A small multi-label image tagger, trained from scratch: arch xception, batches of 256.
Rows from block 7, named by matrix and row number. Rows with one number belong to one channel. Each number is 128 + 32 x the weight over the matrix's rms, rounded and kept within 0 to 255. All counts start at 0. Numbers have three digits each.
# convs1: first pointwise conv (model.blocks.7.convs.1.weight, 384x384x1x1), inputs 275-329
# convs3: second pointwise conv (model.blocks.7.convs.3.weight, 384x384x1x1, transposed), outputs 275-329
convs1.140:096111050107129132155108169084118189155113108128122085098158104086140110162129146107103143151121166081142122133118139078102150171123055255089145126174171112103141172
convs1.141:113088096100124163142142146160108092113171150121098167144098115065128088208146122099105136174098136118212150139070124132070158048120139134113142133128168138199151167
convs1.142:118140172134095161115170121139157159092199198119185157155105151148133162121093085208147117145195124091118130100139099059150132039088135146091127092170138108162108146
convs1.143:092101096156181118139081174137152127132129145117088075173119127147119127158100178140120148160125084123174163103129074125112181122096152089173153109104114123080081162
convs1.144:159136084163145141112102128140111144125127097117117109102156086132116073117099098070158127147097136096124086133152138159116139142143110109145144124106122125164122244
convs1.145:153161147115178116143165107106092109163125130106135112076089070111105062064145147131136103127181086163113160128152108126153145131083122114134133065170128123117058114
convs1.146:112088139076109132134134098175118104132183155134089079152088125174179178151040135115102152141182129144153115175111107133157152134135149129105140154125103131108141103
convs1.147:114150145109102121108142134122120145126095052137102098123169126128151152128138118184132120170164134147157103111114168109099153067157127188115133146119125104151117234
convs1.148:111148107147132089139048109164090106106111149107091177087112155132178155210132125098092165119158122107170104131104141140150123212138116160148073154073127112092156160
convs1.149:157124133087086132090146111111113083119110123128143146125114140165099123098130122153094124114119207093119191185155128111138120120149113127142121137057117137103134119
convs1.150:107155064121166119198125037197090126138108105109157153117131151100067115082047156091161103166177215102162119154122048129153127072097082219132086139140144204169106097
convs1.151:093139161128125053148095080080102158115136061129147104117148034217091112152172076162118133105160144146087164125129101134128124145157158141155112112056132164143133149
convs1.152:137116130140109143127143135130148093135146159135144114125029069162134101140101146066129125115132156148151163122130148129115140120093127104140104112101145100148136126
convs1.153:154135069140092130146137044112121139146108114158125122142090095174124122096130111190098072153133148087093198169124091157141183123143156139119123090133098132113082109
convs1.154:117133103169147127139089148095114120158146133095132131097158138139125150122107165131101126145147140175133101141082138140116119099108125255104157125148135130110109159
convs1.155:096123165029131103150197133123166128166096193146110119159111216090121170134104170104126128142157136106161098153148162106109093140160129149090133172169054109108177154
convs1.156:118115089076022100161126158121227133149117136120128122255111162078109118208116074166126107077206098054210148150171172125159167148154114148164129094090105085133029197
convs1.157:109134158183169123195152181107101154158140119129112121103084212134071103090161170117150129178109138160208094144092130159131134134109121184135140156129130094132128162
convs1.158:159149100165179141112151144174128142141154108033151099103111125124131115136089124033127140178137133136170101106128168135134124097140085113165132110116102129151113149
convs1.159:121112052095124074208115088109115160105136124144157112111140115092167083167147088158088118123141149107102136128059089096164131126101140228140131137164147204077139111
convs1.160:121169194151111110140214106063185105165160187133110168218129107065192134142149210122089138105105187093142138121095070133139132048210155166147082157098167125178073130
convs1.161:047154106105129128201151151153145162121081134084123148186069120103125047078137126122159125105086104108143145085106000164067130181136109097177130123122201154175093099
convs1.162:115122100146167107116121127136143100127123137141114109124155146087144163123092113151119104134127133189162118125083123155172119096136127127149137127196097133126123104
convs1.163:090164073121143116072104123113125107121105143125122115120122124136176142137126140161144081139167164140136214160125118106087068134194081121088127118133122079143121122
convs1.164:159155113171153117158153182123129139105132139103104141138141151134119116150141138119131123109124131148107143136147101107101198133117095175146162109111157148092136114
convs1.165:129163113164090135132135129130147144158145119160134105137105161123076161133107128146120138161117159120103132142083153083195139144187091136128159085145101120098117076
convs1.166:142097115128170094150138085109177150166123131105109095114110192163111158122100110115134117139149161138094125103184108108121136143178085173162167129154102129110103156
convs1.167:098148129101142095088094125096111116157081228167103126149139088138132152140104079158142131129231081060120197146117142136110061147112104166077106130170121104082112151
convs1.168:117138122192124090104108129130128194149142114066149128127132134123137192128166167076157163181154157121133084150125118073156154096199080126131117130082141141154121132
convs1.169:128134146066085164117150119127109106105189093186165094145127128175145060173143157163175079134153144084181201072182116131118141063183061105128107132098124145209108102
convs1.170:137180130155086188185110125138096137121120120157155107144095208133142097152128086122165119201057149000107057136130073122128120110092131183156188099125134126137146163
convs1.171:111155115106150122172138143174131104145112144108112087078113150132173072143091123111087171050128102119150150111188107147144076105123106144149108088131146206109135186
convs1.172:098126124108115142126099105110126071122118113139124141099080126168117147132149153116119137163160163135109208156098148142128120080115084158120064156056121102106123149
convs1.173:143111156145154128073061150132107109110160157127141108158128145094099091134191165167180136123129161145176217126158149098122138180178143104127139142169072153127127095
convs1.174:130098188149141160149159128138152124118114104107112093155099088095124182166098115175092139141100114168062135132149077089127095137079097120133149115175107072156100158
convs1.175:126144118160116165157132110104188046159086145036120134166094129138150062136137085088087156171152107157071131198143107167059015123130088110115137105129118154162105157
convs1.176:121152102112074164154121125111087132137151132122140156130099190090125106128138144134107111105113108162166151166081089078126112124118090163162137146074109100063128094
convs1.177:110138127148153116132143130152118117133154164140146108105073126126072138125114158141104195145162166149126204139122130098123151162126167130136123113111161177110134126
convs1.178:159113109115133104088184136123087089083111157109160122120140127110057169141083132102112101127116103079136168132148153072133110145123070093094121134111096161201148075
convs1.179:102163080155120160108133112094165129121143164136132117153155076146102129159101115129105120140140120117069131137169149117149077077133171144112131111093174155099107173
convs1.180:152053074089163136143111094133185160228121136093141161132089161207125169123083119096087124144137161208115154123120123174199089123123135126174153177085141095030107090
convs1.181:093099145090157192124162068149145118107115093122134158136163081144148096167129102104132089125154107170187129153114154138085205169229140102108151084130183152101117104
convs1.182:111133148070121106160148108104151136105121089147072096162069126137169176121176085163174174157186115132112150141108165139157074122131148090105128155100104111091091123
convs1.183:116079161084079118093156204139152081132110111086158090206132093079086115104101162158139094120113107107172192161118123134180155081170171132097141147114096089121132104
convs1.184:110130144049127143124161083144131091150146149137151109109125130107106116145105172098116104141108108117167159136115105125118117117139133107116122185144119106132120132
convs1.185:131143146125127035151087102117101134082080078149149075037127197042087149082171113159197150134111134023128157136137082094162149195129110129124098099186062176122214114
convs1.186:070085172134137099195077121130151167092183143081112134166068138108158137112114115130153157173206066101125176128047114153140170069090041190089126094206098099157117133
convs1.187:118130065089122118118118067134137095139122130143138128130137161091158132135152131146072190133110172122159132117078100088087143138143133130122171155197133104073119130
convs1.188:147122114152124135153159163145131110128140137153128153168059135117165163109164203122111078134140113191141137104113117173099087067099149156122171153187172135134119104
convs1.189:120124127206122155137114141148170127160154074118192119109087099155086079114086158072138087173171132184167114157152060120113176111192126174114096110100140106175129109
convs1.190:125137142161105122141128135167157102087131174147179131123078150104121119162114083106082057063144116114161163124111142135150087153138106105110118136138127123164151127
convs1.191:112190040149241179136206099166146109109045132138153117112139140091112077114185084094111142143173112117211106125108129191186163230114108117177122138120106203132122129
convs1.192:137130118095121131220124154123108141134119193098150152155006105147153042115116107083138130143153140099136137104106103108103153095094148146192166148045127129175118099
convs1.193:107108115120176122141153137187144172123079081089083122178128122115117138159109105041157163122152121169113117151174095129140137149140089136114189124174150096112122148
convs1.194:112121085143158109153158146116195127142158189121164135125072027142061133145135119136160146126100108098155186147188098128099116074178144127103125114148144136103081158
convs1.195:149180123129163102120141157190119126126124077121138137099141138094117168115080145066140134128138160146174064143135141167141120124094065117168147108121125169186134163
convs1.196:151149092155138127206118126148088130102127124113130140119089153111158120133124134139125140160097141094110097153106120162130108063128153160150161120151140135093148136
convs1.197:101140115119139138129108143113156124151090138120144141136130091144145076126132141140140145096112161166145128125117110146140142132159112165119103138064128089087099125
convs1.198:148160134155161160129128113121112121191131149138142128123136153164128106142087139126122099101130152150147139145100126158125126130092144102153085142112102149120107106
convs1.199:152145133115099075112134088094112161133115110113114076088146120111094146113104159111088142171138131124098159165124131154148061088182128088141109089056149184182127159
convs1.200:122128166132110105138117148160145117127147144171145098180139084166156127145109115141144089146095141139094136154125187144110114119171164131162126091118123095097119136
convs1.201:171130139135132123107169145106131148097133113124116158113139102115152158122144125124102127129116146112117107155155110095107177127137076164105169105122117150132116106
convs1.202:075148139127135138140126142117150110113164109150082121118096098153128139140116145109122139166164154123123157175167121116140105051137106149079173072138138069077117143
convs1.203:154136109103108119074154123184147076173172128119157118227131140087081162098129133119174050142157162074152108119130124099081116078167127117134128090120127177101121143
convs1.204:173131156081113235101162135125081163071139114199157076093130084110054052042106117079122121140120079119094141068151133100144128133108104131189091066125114160116091132
convs1.205:103130111138142130159109167126121132150124146095134097099114095142114116133122134089128146135105155116130105124143141122106131116114087255115175126142144130115136153
convs1.206:132133130115117117225081125107120143110097172080120117130046086103172108099126172093129164148119131143098130131084166106129135135123124149146136157122114120142107108
convs1.207:103137058194123152160138144138102127077149102137165131115128121137114061111085176097153152122127153082108119131191177114105177088114133178166178133111100150147142170
convs1.208:128096116042129121140163073146165108103124176082085108169120065139160182111147099155090065110137111180093129119158064117182111157178151095082130149132097093083115105
convs1.209:034064104159118084090152112160143088099093180142120170124096106166153111076165097139106125181089135147140162135076105115175135217100154115103121134159126174120128080
convs1.210:133129125187127155111067127180136099122113128148105131149131089087107119085232148156129137120122119123093177148115129129126148121142099161149120098157139131118138133
convs1.211:124118146112114156126144155107124102109113103138119126139139155140142112098135141134130122123145128127122109101114143106148144148131111172135125158145133094128114130
convs1.212:093072170208105133123076088151124143076200123142150132140127109144174126122164182170169132133138158178110151142152145060183153094184071119117164176162199152127108106
convs1.213:154145108127173147134094130089153128165108117104117151099112134113151157162129164190160118130137132155093186107122135106092168187157127130128136114102126060139155104
convs1.214:093148124067112082124153121139196074133078142149089126203132108067160139181114138112167089161093138089145148074120201151126131137170077153199100079221171163124103081
convs1.215:147139112179182144102137160167118127120138110035155121106066132088157157118093146053094126199146139157202098130092157172118125088124154093142116132129101129149130131
convs1.216:114127113115092139125142092110110119107105111123135122114100158141171117116099111127131128123141162174191179104133139077126093124105142244149115119058151109113124092
convs1.217:113126107112112129104141048167183093147118115215071105076143099143169117094152132134099204175205040129067171208058095097186052124112059179191097152121170126121135130
convs1.218:195166092122138169098166214081143163145112111141110151119085141100126168193141126127088169245191098089172081140107124104136160077104102203132111145064140096193116129
convs1.219:156137083111133140112143088138120130103138166092155107108114108115111118103071147067157132113104167155110132160153130127118117132110138151139143108084116159148118149
convs1.220:134103082156110122138091087111109122166094155157114179083114067132151087130152181168091115167077133181115132114139157111158112164104095116101119092147104101120146131
convs1.221:123147091062095082174132145194156111171064106088196100091084151074055145157106117066134188100175108149166146155063103105092108117129139154117101085128162162132156177
convs1.222:114122044095179146165118137131066119165101097149104115079129194110146116162135105119130144055108103174101135133146125145105156170127111101097117165146142129086153134
convs1.223:181209086106126120183103077136104092144034077227113157097149154081123082121175100153092166112201163135135090148173180086096120211132149157141143138183145159177131185
convs1.224:065165059108133193143127045173119136040087158113202136162107179076207109116043115109156121106161168119092171170129057112139126089147151173140136070209138115139093137
convs1.225:147150105152179135162106109132196142181106132130209175129146132133045149118122133131126138121135119139156167156132082074146090095156127084147092202128081121115110074
convs1.226:129172120116124128138103109083113130161152104113149133138108091200099105149157123143102153101141108142129145177138054145112116095163076109136124127080110133104134105
convs1.227:124166078157159108111157104137130128185159129092130091134139162161128171139107122098108157166129136188118105151091124073172156105132094106137115140126082157135116150
convs1.228:113142119161089117129127128118126107125144147182096152142114105168101182149156181127130146075116160135154099144165118060100190174118145090134157144115116097108124154
convs1.229:134144106101089104165124121159175098178095129112140096122088064155136105027156141106088160098089084148113179135102111127071117158096149085143108141224119153143101093
convs1.230:099086113161130099174132056138132151104095111140127183108143093144202083095129100137115176147167071118077181091119115126140135189170105255151203117129123159118144160
convs1.231:173204172132133111152133121127125061015087061124062137141122186142130096192129065098135201130143138109064080132165115120156178175084083100187128136128153127052132150
convs1.232:171118170141119187113157118125165072204090132109133164085110037142129064100155120123165092106055138143090177116088149096140148100140125173115103074144101163145120152
convs1.233:102104115126150124128141160112164140165137150112116162113158190135114142122124135119163128089153129141110150163148152154120121104119107228115181148146094100136132127
convs1.234:151100145164151156120162122160099129101114092135058236112089100062140128148212127057063207142129191120166120122075063141131120082097152117202098106058144110104156127
convs1.235:144159140107116071104113140119158124121124112108143155157121169112152132107076149135117137086164151098122129138178080139113125145208156133110101098147136150146112070
convs1.236:149122082091101100112135089128135107089125107195124109097170133097091084104160148133133099143135188120135087161081132137126132102150106104187085139081122157137159062
convs1.237:094146165130167137199139116155171208176082160142134171154158121053173081119097109151112160137175099192163085096093082167124121128135088180131122145162120193056117137
convs1.238:119107133101176129173192163135153134168073106095187103153098111214069170133128176159136140125128157143148133143094150115125120175172141119130122194176118111157116148
convs1.239:116146153168141141234106159135121123164153136105130129133072150139120100133120151116128105140102155176125111092120121138126071132131139194155136152165116161149125122
convs1.240:127187138125136113103096059171144089159119139152139106150132108125077105148153176108143122137125140111168118130165134114124104098208152091136140170077144185115119139
convs1.241:154134143117145090109053134123106149120192113162114095131105095152129102154097195112131162069077182119139133124150135176091167095108120114094145086088134116114097154
convs1.242:101098108089157154144134165133144148180128143098092146144088152119105168135081180094151116185087174162146122148094084143173164204131092113147134162161138120146127102
convs1.243:100146088093154090101152162167164137152114176065137098136108203080137186106129070151144108140173149145155132099180133083150115092151142120117154131189093105096147153
convs1.244:140115113110151153137148140168140113187118171095135115136120089120119138164120132117093136077130127122134100140123171126138118104133035101107141173111086096172116135
convs1.245:059074202129157125161141101110105157094145144149109083097099199072130119091074136129165065190119119228195162127107133088187101090109108158108131161073138148112152131
convs1.246:126137091129090104120083168137119119127158117140131111149130171203136126130145145132089099142116180197147122138139143133109138082112098255119140093134173134162132179
convs1.247:144157054110089190119165082140079159010136164140143066103116196106078095113094080136166180071166109078117141080177104139227144132114082120144126124059083139167134104
convs1.248:131116168126129196166132103200162097109179167094117161174118040103186156168171097035101126207121145108131155105117101176090154044140083133142133120057155091168114116
convs1.249:116086113102144119132192158138185151177042128188081113222112095098171137122185122153169166128163101135212104091081141132094177120187135131131110103156124102092086118
convs1.250:111152114119164176143127116205186083205122112073125166152152131118134155161074184108149129089128122182120138139163109172119166168157123116135095130142057101093099144
convs3.140:217119171112119127164130114134166169161095116153112116126125103134082169110159152098098153138112143170121169090148112118181142087146122082082210070123083151138120182
convs3.141:089122104064154160156115131128106145074106098133109087143144166115072167161129167121201202121094131103134180162130164118100092089124211107164188131203156142116136202
convs3.142:148063120142081099090110142097148162116195217113138140080098132108082135144099131142145089103157147163086138133116117159146159194142090085112151106151121156127130158
convs3.143:208085080143118184114154150126174095135130178138114124180177154113150165142114113156072126131084107133146108135088147133147135162107124134177143161131131120082114156
convs3.144:145118144118099100112145100145089141154036108182100129110083114128089120117067124128081118138123132128078153159123125080147142114143153153105161144074141079114137126
convs3.145:150158103148134133152098118237087126146079096188168143113098133105148134114110151104163094137148114082062128121161121123135148127111095136168121109103113129085183109
convs3.146:133136118099191155124121151127071096126100125192124138169129192178092183147140095167148113162098169104099083129137138124095171131085116187048060166149121096152198118
convs3.147:133062098095091115119145134110148106123137149166116100156085158135092093151129132123099164081149119116104142083141135153134113164157103092142187145115155139070128164
convs3.148:121191172164086142093138093127103100144150142135069194222100129132084107189126127066155171118112193152106167131127071088122138142165114086094115080131177187144157070
convs3.149:142091138127156125127161112118147184119150113100116130073122128129137072135183154137168104139127137119172143093114118103086119131111129141102156105160157089141119128
convs3.150:129163183127130248216149092135166140079124165105091121058124108110063083132209178092103145175196163137146151100158141145123140090119108143108140137106181198111098183
convs3.151:076164102120128136107139119158161148118169117094141150112137132177155166061052194156148120166062085101171157157139107155109100138187133168174132137154147117164125151
convs3.152:122179098129120128111141141174061129106078164117196141162105158118139195099078136133159125118114080089138154114141120141108154092159130118100108131096077142123172148
convs3.153:121136089108143192117083113138171170032120112109109129099077140157118076139131080167174099082137176079106137190151084098150098095119150122125091133156119144095155091
convs3.154:132108103110114107129170152122143128120160134146168118110115151126118119123142134147084131073139113120115137088102137128135126108129139057169185150125137077068120135
convs3.155:102126128104134187088141086165085117089154176133088148160140125162157137139127163162126160083182081117120055096192128093138143101190149155167121178135093105152179131
convs3.156:152159127097162096114104077108163112041113154105164171017107101097170104164123153062113092101091136133166184114065101089087143118095150108153143107166105092100106080
convs3.157:122120098144126110130146160137140118144154140144109140130138155132124119086060122142125124075150100117117121143094157160128124121117126086146173132123132138128114111
convs3.158:140080121125093121131130124143095135144045133156120136155100086138097170148106079129114079085125126114113171159140110094136172125151098150140144178149132057145153154
convs3.159:165201149131188180181153111135175156137143091113107091099128142118158109148153109133074093043114147089073184144155152232116142097100146109130144159169123151120083120
convs3.160:180154095111104139051156151143171140146159128122117162055071102133211108190168162087076113157131140073169178117158130123116120149159104120105124167148002116118100073
convs3.161:160147101111146125094133128097126185180128128142140097175097132099175129165086138145132155055077145113116164104103099109098141202076122127115155081149023116154193132
convs3.162:113140128118149176108123143100108119124101164150116103158161108160119150155114120105134120094100133112108131132108130096131133115112132133150155152202121123193125129
convs3.163:073091137120069168044147127115113112175157156138101192121149169147113116100054164109106077194139066195160141177144132159173118136176076108113057150097231141071170112
convs3.164:087122145136121105141125132127155150089104145124152146170144143167150115131166175113111117102147147079095108134119131164139140119121138136092142163135074111143141135
convs3.165:162137122113144113125206090100147181108143069073117150097174126112122122119156128125124140079170102148137167084149132107155109180144134098074086041129139164103137167
convs3.166:080106146140109082086115135177133077090135126132126107125122113132147179130103111128177187157149158143155104130144130155082154135190155160176141103123087160179161169
convs3.167:098158141131167136096097101123145145118141006135117104143138120112154117161140171165187181171103140149134145116175144116118104107099153116111207109109086208149131074
convs3.168:110118106111125124116115124153091112133083145174133100167092178124098134110080108113111094134045115144097104138100130174119131139154109141090130146158155118136142133
convs3.169:127131149145155128138154142119176143101135152113136161096145157110096137188142153158176149131053169022137054112111094156087070136151133165144139121131074109169069120
convs3.170:173137134119136077138170148122144124132114189138135090111083091117155127144069123129099070111152102117081093120107074105138147145151125127129126118109127203108112130
convs3.171:125120113171221065103080089130124141129173064145098201183079103117088179125123189109184161123166148122126135120131110103130094146050130091101173084128114146157165111
convs3.172:116160101142090135164108120157103116127095143170156152201134133115115151127073076111112112107112117146096132144106117150127127086159130094110083159143108173110148135
convs3.173:091063135128100165102087091104163102103115142053143115116173131120171150158176135190236125116147187095085160154157160170107100118116122102189118179134053132144094113
convs3.174:134123114176100091088116112176117130113130166086115143125141127170129120116110079075086108154099142151177169151129112081179084058153109121128139120106127107167121128
convs3.175:091180095126182193140087099131170133089089138077165094121089149119162181130124114134120161112099178118125164057202111060132046115101172182088091099117163179138138162
convs3.176:154158114135150099096140182128139126123145149131128130111095169078147103119178123143124130136172179126071141131102126151138143121139128057134124112135119113113161150
convs3.177:115163178133107119099148074153144131130124109077133146084107140100175124131111158145126155146122137144121175090119120081118116147129128099135155103147165189091139138
convs3.178:130193108133099165153082100177061086135163155148102138206144146134066139115094082107080121129132106122168123072172120130136141121178124043107145129143144133137156170
convs3.179:118091141129185135139157118162136062176136113073098113190176105161104150147096104118189109158117137118144151114112122158143110088140197150089147104130156150141112132
convs3.180:142153149124174125121131165128166165146117122074145115148029130063070122152118159086145127149101121081131163087129082074098129095128162121079115081230061169190118144
convs3.181:110100176141141233155158117178150114105115102095101129104109202144095118180143184134098130090109085107172130151126132120092152091100078088141134164158142191148147123
convs3.182:124103147138129184069141076153113126104138111102165140173104147069078117090058109148117119164106088139125133123138130121139154058151084100152147156122109153162164124
convs3.183:097168146143097170144086119165101088145144116128106144144169141115150151090077146133148120092136154106153145135104149130153138109079134103166176137152108065118141102
convs3.184:179106132066101171159162106075099145127111164075149122123156087106168115167151111088117104106141121092134084084130107143144162148162173138148076182177148090115139105
convs3.185:153137143074069076088078094144135113082151150172127155093156164109161185122060105146127112194144062116177144172109115141130144112130151123136118156089079132051107075
convs3.186:140185180125111148114086135132127129096112124106138154118200151145087160125208072172163133111095135134117127109208119072118122085185060114135195174159151106153151135
convs3.187:143073130120062104152172140151143193110132084152140143100136153105115105089125167196087145118100166121155130124111129108149134111150146118110144203177148151139098094
convs3.188:129210113113119075089155117116162092044135151130131174127182096165191129134128155132116175221146132111155133155075136255119111122102143110178168167065150137073126124
convs3.189:113172204136156165136122032150146097135114101088111150145183085140119132108110176075129116110186120141117155088106087120107131018131083144134158083161083144145145112
convs3.190:119159179164107176110123162082109125146139098130128135122182141151139089135175161166153131183144121144156128144126135159138176112102106175149138085124125181122142128
convs3.191:114123091141141113147096158092155157130119113154136133140138099075150142141182167082090135175101122163092123085120104137086163079192137170060142127097069121185083085
convs3.192:143067193114145128137139113072166084164136126114063108122057080119125144178112152120088110143158116186119125165095071084169125220075128143156140125211121179115127118
convs3.193:130178152129185104167129102098159124162141107113143102171153107118143105134116110101114175138107101110150067121143135135134144154140147112131198135199078163097139083
convs3.194:125130170108142093097150151092123161127083115141105125119063106100103076119092147109107140152146151129125114114141082097133110132153117084159180121144147169101129140
convs3.195:111162123138138113178125138129175106146191126099128130104149131113154067103161142138144132161141128141169109104108112181136117108131116075111120094143148181126102113
convs3.196:155146146128119086116140135131121120126097169152120103103095109091132130125094103110113112148105096129124110092141123116136124102159134121116115105100143179160117132
convs3.197:108087135133141148138114101121089124137118132121121134144136149123160148125175175143140129105150133158092142129111102131140120120142131127090116135106102139096129114
convs3.198:133133134132132109143109125100105114113171138128130116119144139133131106124126101137117140125158117121128165107120126127122117150126122100085155115166103117142117158
convs3.199:114141171128170095136097113086151255150157177109110171150203095194144121175181179128189135157203186147191085130123143159156081101110115115124151181222176100208077131
convs3.200:170109142102122108160164140120132105167154121133113115105102126149169084139094139133132129178171113136165148145126143129123152207155121125099182141107092142106146119
convs3.201:125157116131121089131129131104133184115135087156119129119137076131097153142123129112077116128140116134109124154069105142123128059154115094156195072073113131166140191
convs3.202:158105103129166181143130134139109069185144144115149087180154165160129175128178146089120118146099135081096098128127122111122156091143135118098164129155133164185151139
convs3.203:107164110124148148129105101159100152170146101107139122196105142188137135104102168085125035139152114092149117150168149162114193138132148142112130120200213124075142140
convs3.204:152116092158070088132149100095141126082146047154121195135116125091115153157127132128092143109155110080100141159113092208043185149138106114143139098058176128121180133
convs3.205:081123144145173146129103117122138101114159113128116119112141142124150143161116102143172117142168123117168105148099124116096105173102101124154086106137146145130132115
convs3.206:118160087136121135134139147167135146058150129129149138117126140151128141105109098138127128109100140087130132155166149191120113100171144117123104154128073124144099130
convs3.207:152086120145136107147149105131105101107137137175127141105139134099118182143029140142157091113106156094144063149126086176120092179155167105149159146085116154146149109
convs3.208:079077159126180129130133096128122120154133128049081117092203137168104127148074118149187106137135160109180109145119118105108100085143107115113147104142115147154141138
convs3.209:183060090120116092081151098130166054061167099162105085117103105100136117204162088144184129122162116162150172122140135089125124096109146089105088068073094151125159154
convs3.210:171151121122127148148078116107136089122121091114163120162145098110128149125152121107096133075135084131143162125133141161144124141119138103112141119091170125085108115
convs3.211:119136095133152128110120111088144118141135121112116116091142114134128154153126091124121131151145144135136146105115150132127112145160126118133133138143106163139109129
convs3.212:104162146144100149054109088153128152133194074168123126113131097116181125127127158121127151110158058109105081192116119117154139105203099140168125173087196118159127099
convs3.213:069088166116080137131102112080176131115125129138092111163111093082121090133157130128074138165141151108114179090058127120173135098129119154147062191111134089140165149
convs3.214:200144112113061147132058145163142142135120106134125142094114160097109157082077062063071111112079136158114155141076126095150108097088136158104191182218134184130149123
convs3.215:108035165165153078156125126134115155160062143159087153151176115178068170143130118078132095057121153144106135160148120024111138128146075154113092152160185079166150168
convs3.216:152145161139143128114116127153139165158134101096106141176083149134144090127182118104127118132158176147100121129144113112131136135114131116104094135110114116177160129
convs3.217:186071162138138188113152142109092071143127127100113082123169128113127098168195136186064129093052057127160093152156151149130153126214087134144150108161081174107094162
convs3.218:094065127125048193104092093135102132177161141107075138110119159193145085193110143078148163062150136139114118081101126139188193120134110062104218142052142157125174129
convs3.219:141120110127138075101141153106099128120074152190135126141112131129102106128116129146117132127101157131089154143156137110175167108159144154110108159094136060124113114
convs3.220:127124119187119143119090169141129153120104119101117163196137135079177157086138181063125144141162150139130182224186139124101120136160124173123130160160204158173121152
convs3.221:163087156072094166128106084196166088214149113149105164175200140067099173109101234159073132096161088126170131155053166062119164103195112096151117241112121137092113100
convs3.222:092140197128136145100099142118090174099107136097136135164178124134138139132122112091120159104085077112121117148119141107087138123123165161124083180094126105157182092
convs3.223:139100186115161176139128171196125128109184126138098148130155124133046171138053159101135152054158186161082129181153185088149118127139099149122112145171131166119152116
convs3.224:162108048137143120090121110102084120174078079136185174180136177120151142096072090091153091116062161171188255151134161124169095200135191224119087085071098130087178107
convs3.225:127175175133146123126124119067107116149085106078185135106091100133123124136131065100169096120119072111119132122114132090112172108092119164088142083139101124123084134
convs3.226:163077120147093132146151156128086105144101101137132113130145107118145102155189109112112146126140145153128084140121139128112135096098130140102134125087122120108153095
convs3.227:150161136128117105133140082123174111127178101061129107095150126092144078126189175104134143126205126107166120109143143124164098119109113098107116057120112179121092154
convs3.228:147141105124084168126159135173111071205118131122130145152130141124123140096131158127129124085127078178108095157132113128148164099160085136144123108114133152104184140
convs3.229:050131153118178127099121139113124152113150070161127119170107143066188141187109132111126136119106082106094135166145091150133137178048134129150150090082095186126126138
convs3.230:179126141153103176162165141109115162131150096141097093175193142146117159151197135067119164042098138140146060129123188106136092106129130065135173130191103112107123166
convs3.231:112078107124145201182146184127162143097145096179107092116154131182123119144121058192124166188159165133113099128178172176096104109098078153111147137134106140199133152
convs3.232:145150115167135153153129141132199152128114140149135100085128150186134141069179140067132133087171152138124134134121144111113073116152125091187204158159106093086125136
convs3.233:112142143132116127154100133085098094124135131102113129145186129125125093119192118143123149050173146102168122170121137150130128110116105124095117126120151137124072122
convs3.234:110130081195073112112086129149112100164151081092148152029135047198198148082122106140131096067113129092156141170097113124172048152107167116130069177082135131148127086
convs3.235:114103142135139052148095180149119053121097150105162111070129123103131140118095123123111137211180109152116171147160146091151140152148145112134147083109104093129125170
convs3.236:108120159113103145100100146124106089125170130095131081166098133171116126127124136139207172033057167175112187151086150067149111165186113091096164099030106198137139174
convs3.237:141095129113157086113139114061092115082129137120152114127091147077110111089112057177190170112090134139106143050121135105095132186082151098065114080132091148104166109
convs3.238:144087122143166120147058208078117038189175167078156102189101187093100070134146170151174116105076125066083110125124107171113129137088153181094125089085123126143084199
convs3.239:148116145124125113129148128099117110144120129119090108146100103114129091172158140124164133140152148135120118116165089111135107179134136151104093109103154169144136137
convs3.240:094128171136150107120145137129115128148168130113143142142098120158158192092151141110129125131174142089143119090079120090102101107121123118072121089142100120172117131
convs3.241:126142152091109114118154176126112145110131165158126138127091163164090121104132077113109096173139114108089114178144107096113135119151107156115115122154120120132161080
convs3.242:069123086117146180134149158137065142124124000093108059091132176134162106136159120126228155101133120123139153164085202119152121140064111112119117129110177144162196170
convs3.243:063090097171072062127150187103179183091160195127137095125184167194074132090081169166074094214132133165115083154172084183183172155146113107088072143083231050094133132
convs3.244:168107109124183161147136103106124149139126078117117096104159130172177060153132123168099153124075154129140156104127125069140120076141109109130149092149092134176131161
convs3.245:112074110170163105134186076174193159082126160080148172077181090095202145101143102118138154133131071153200123158113094169152085131094125103182127107126031098148035048
convs3.246:132098143116098140101118115117129087136087121148176118089107137144138135113189116143097136093147090154089137098143118123183196102170121076145186109087131120049128129
convs3.247:115146180128129069176110132127205094000155073092105182119157108118158205135093140112153137107092117121143149148092095149056078089203143138105141070155169156109094153
convs3.248:116165126115078110097180070068109086131167112114117117131144052175182073123134157157078089100140149106100084108112093123116153130127070080098102150095106133106123102
convs3.249:146127134171105090113114116128078139105092158136165147092128068178109120135167119180221135145102136083098158088160127185143135164178140156137102143110105126141145115
convs3.250:125105143075177117131142118106106143128139107144126121117090135132167138105121140136150121132126124069126155124128106200119111110149134150090118105089137139138155128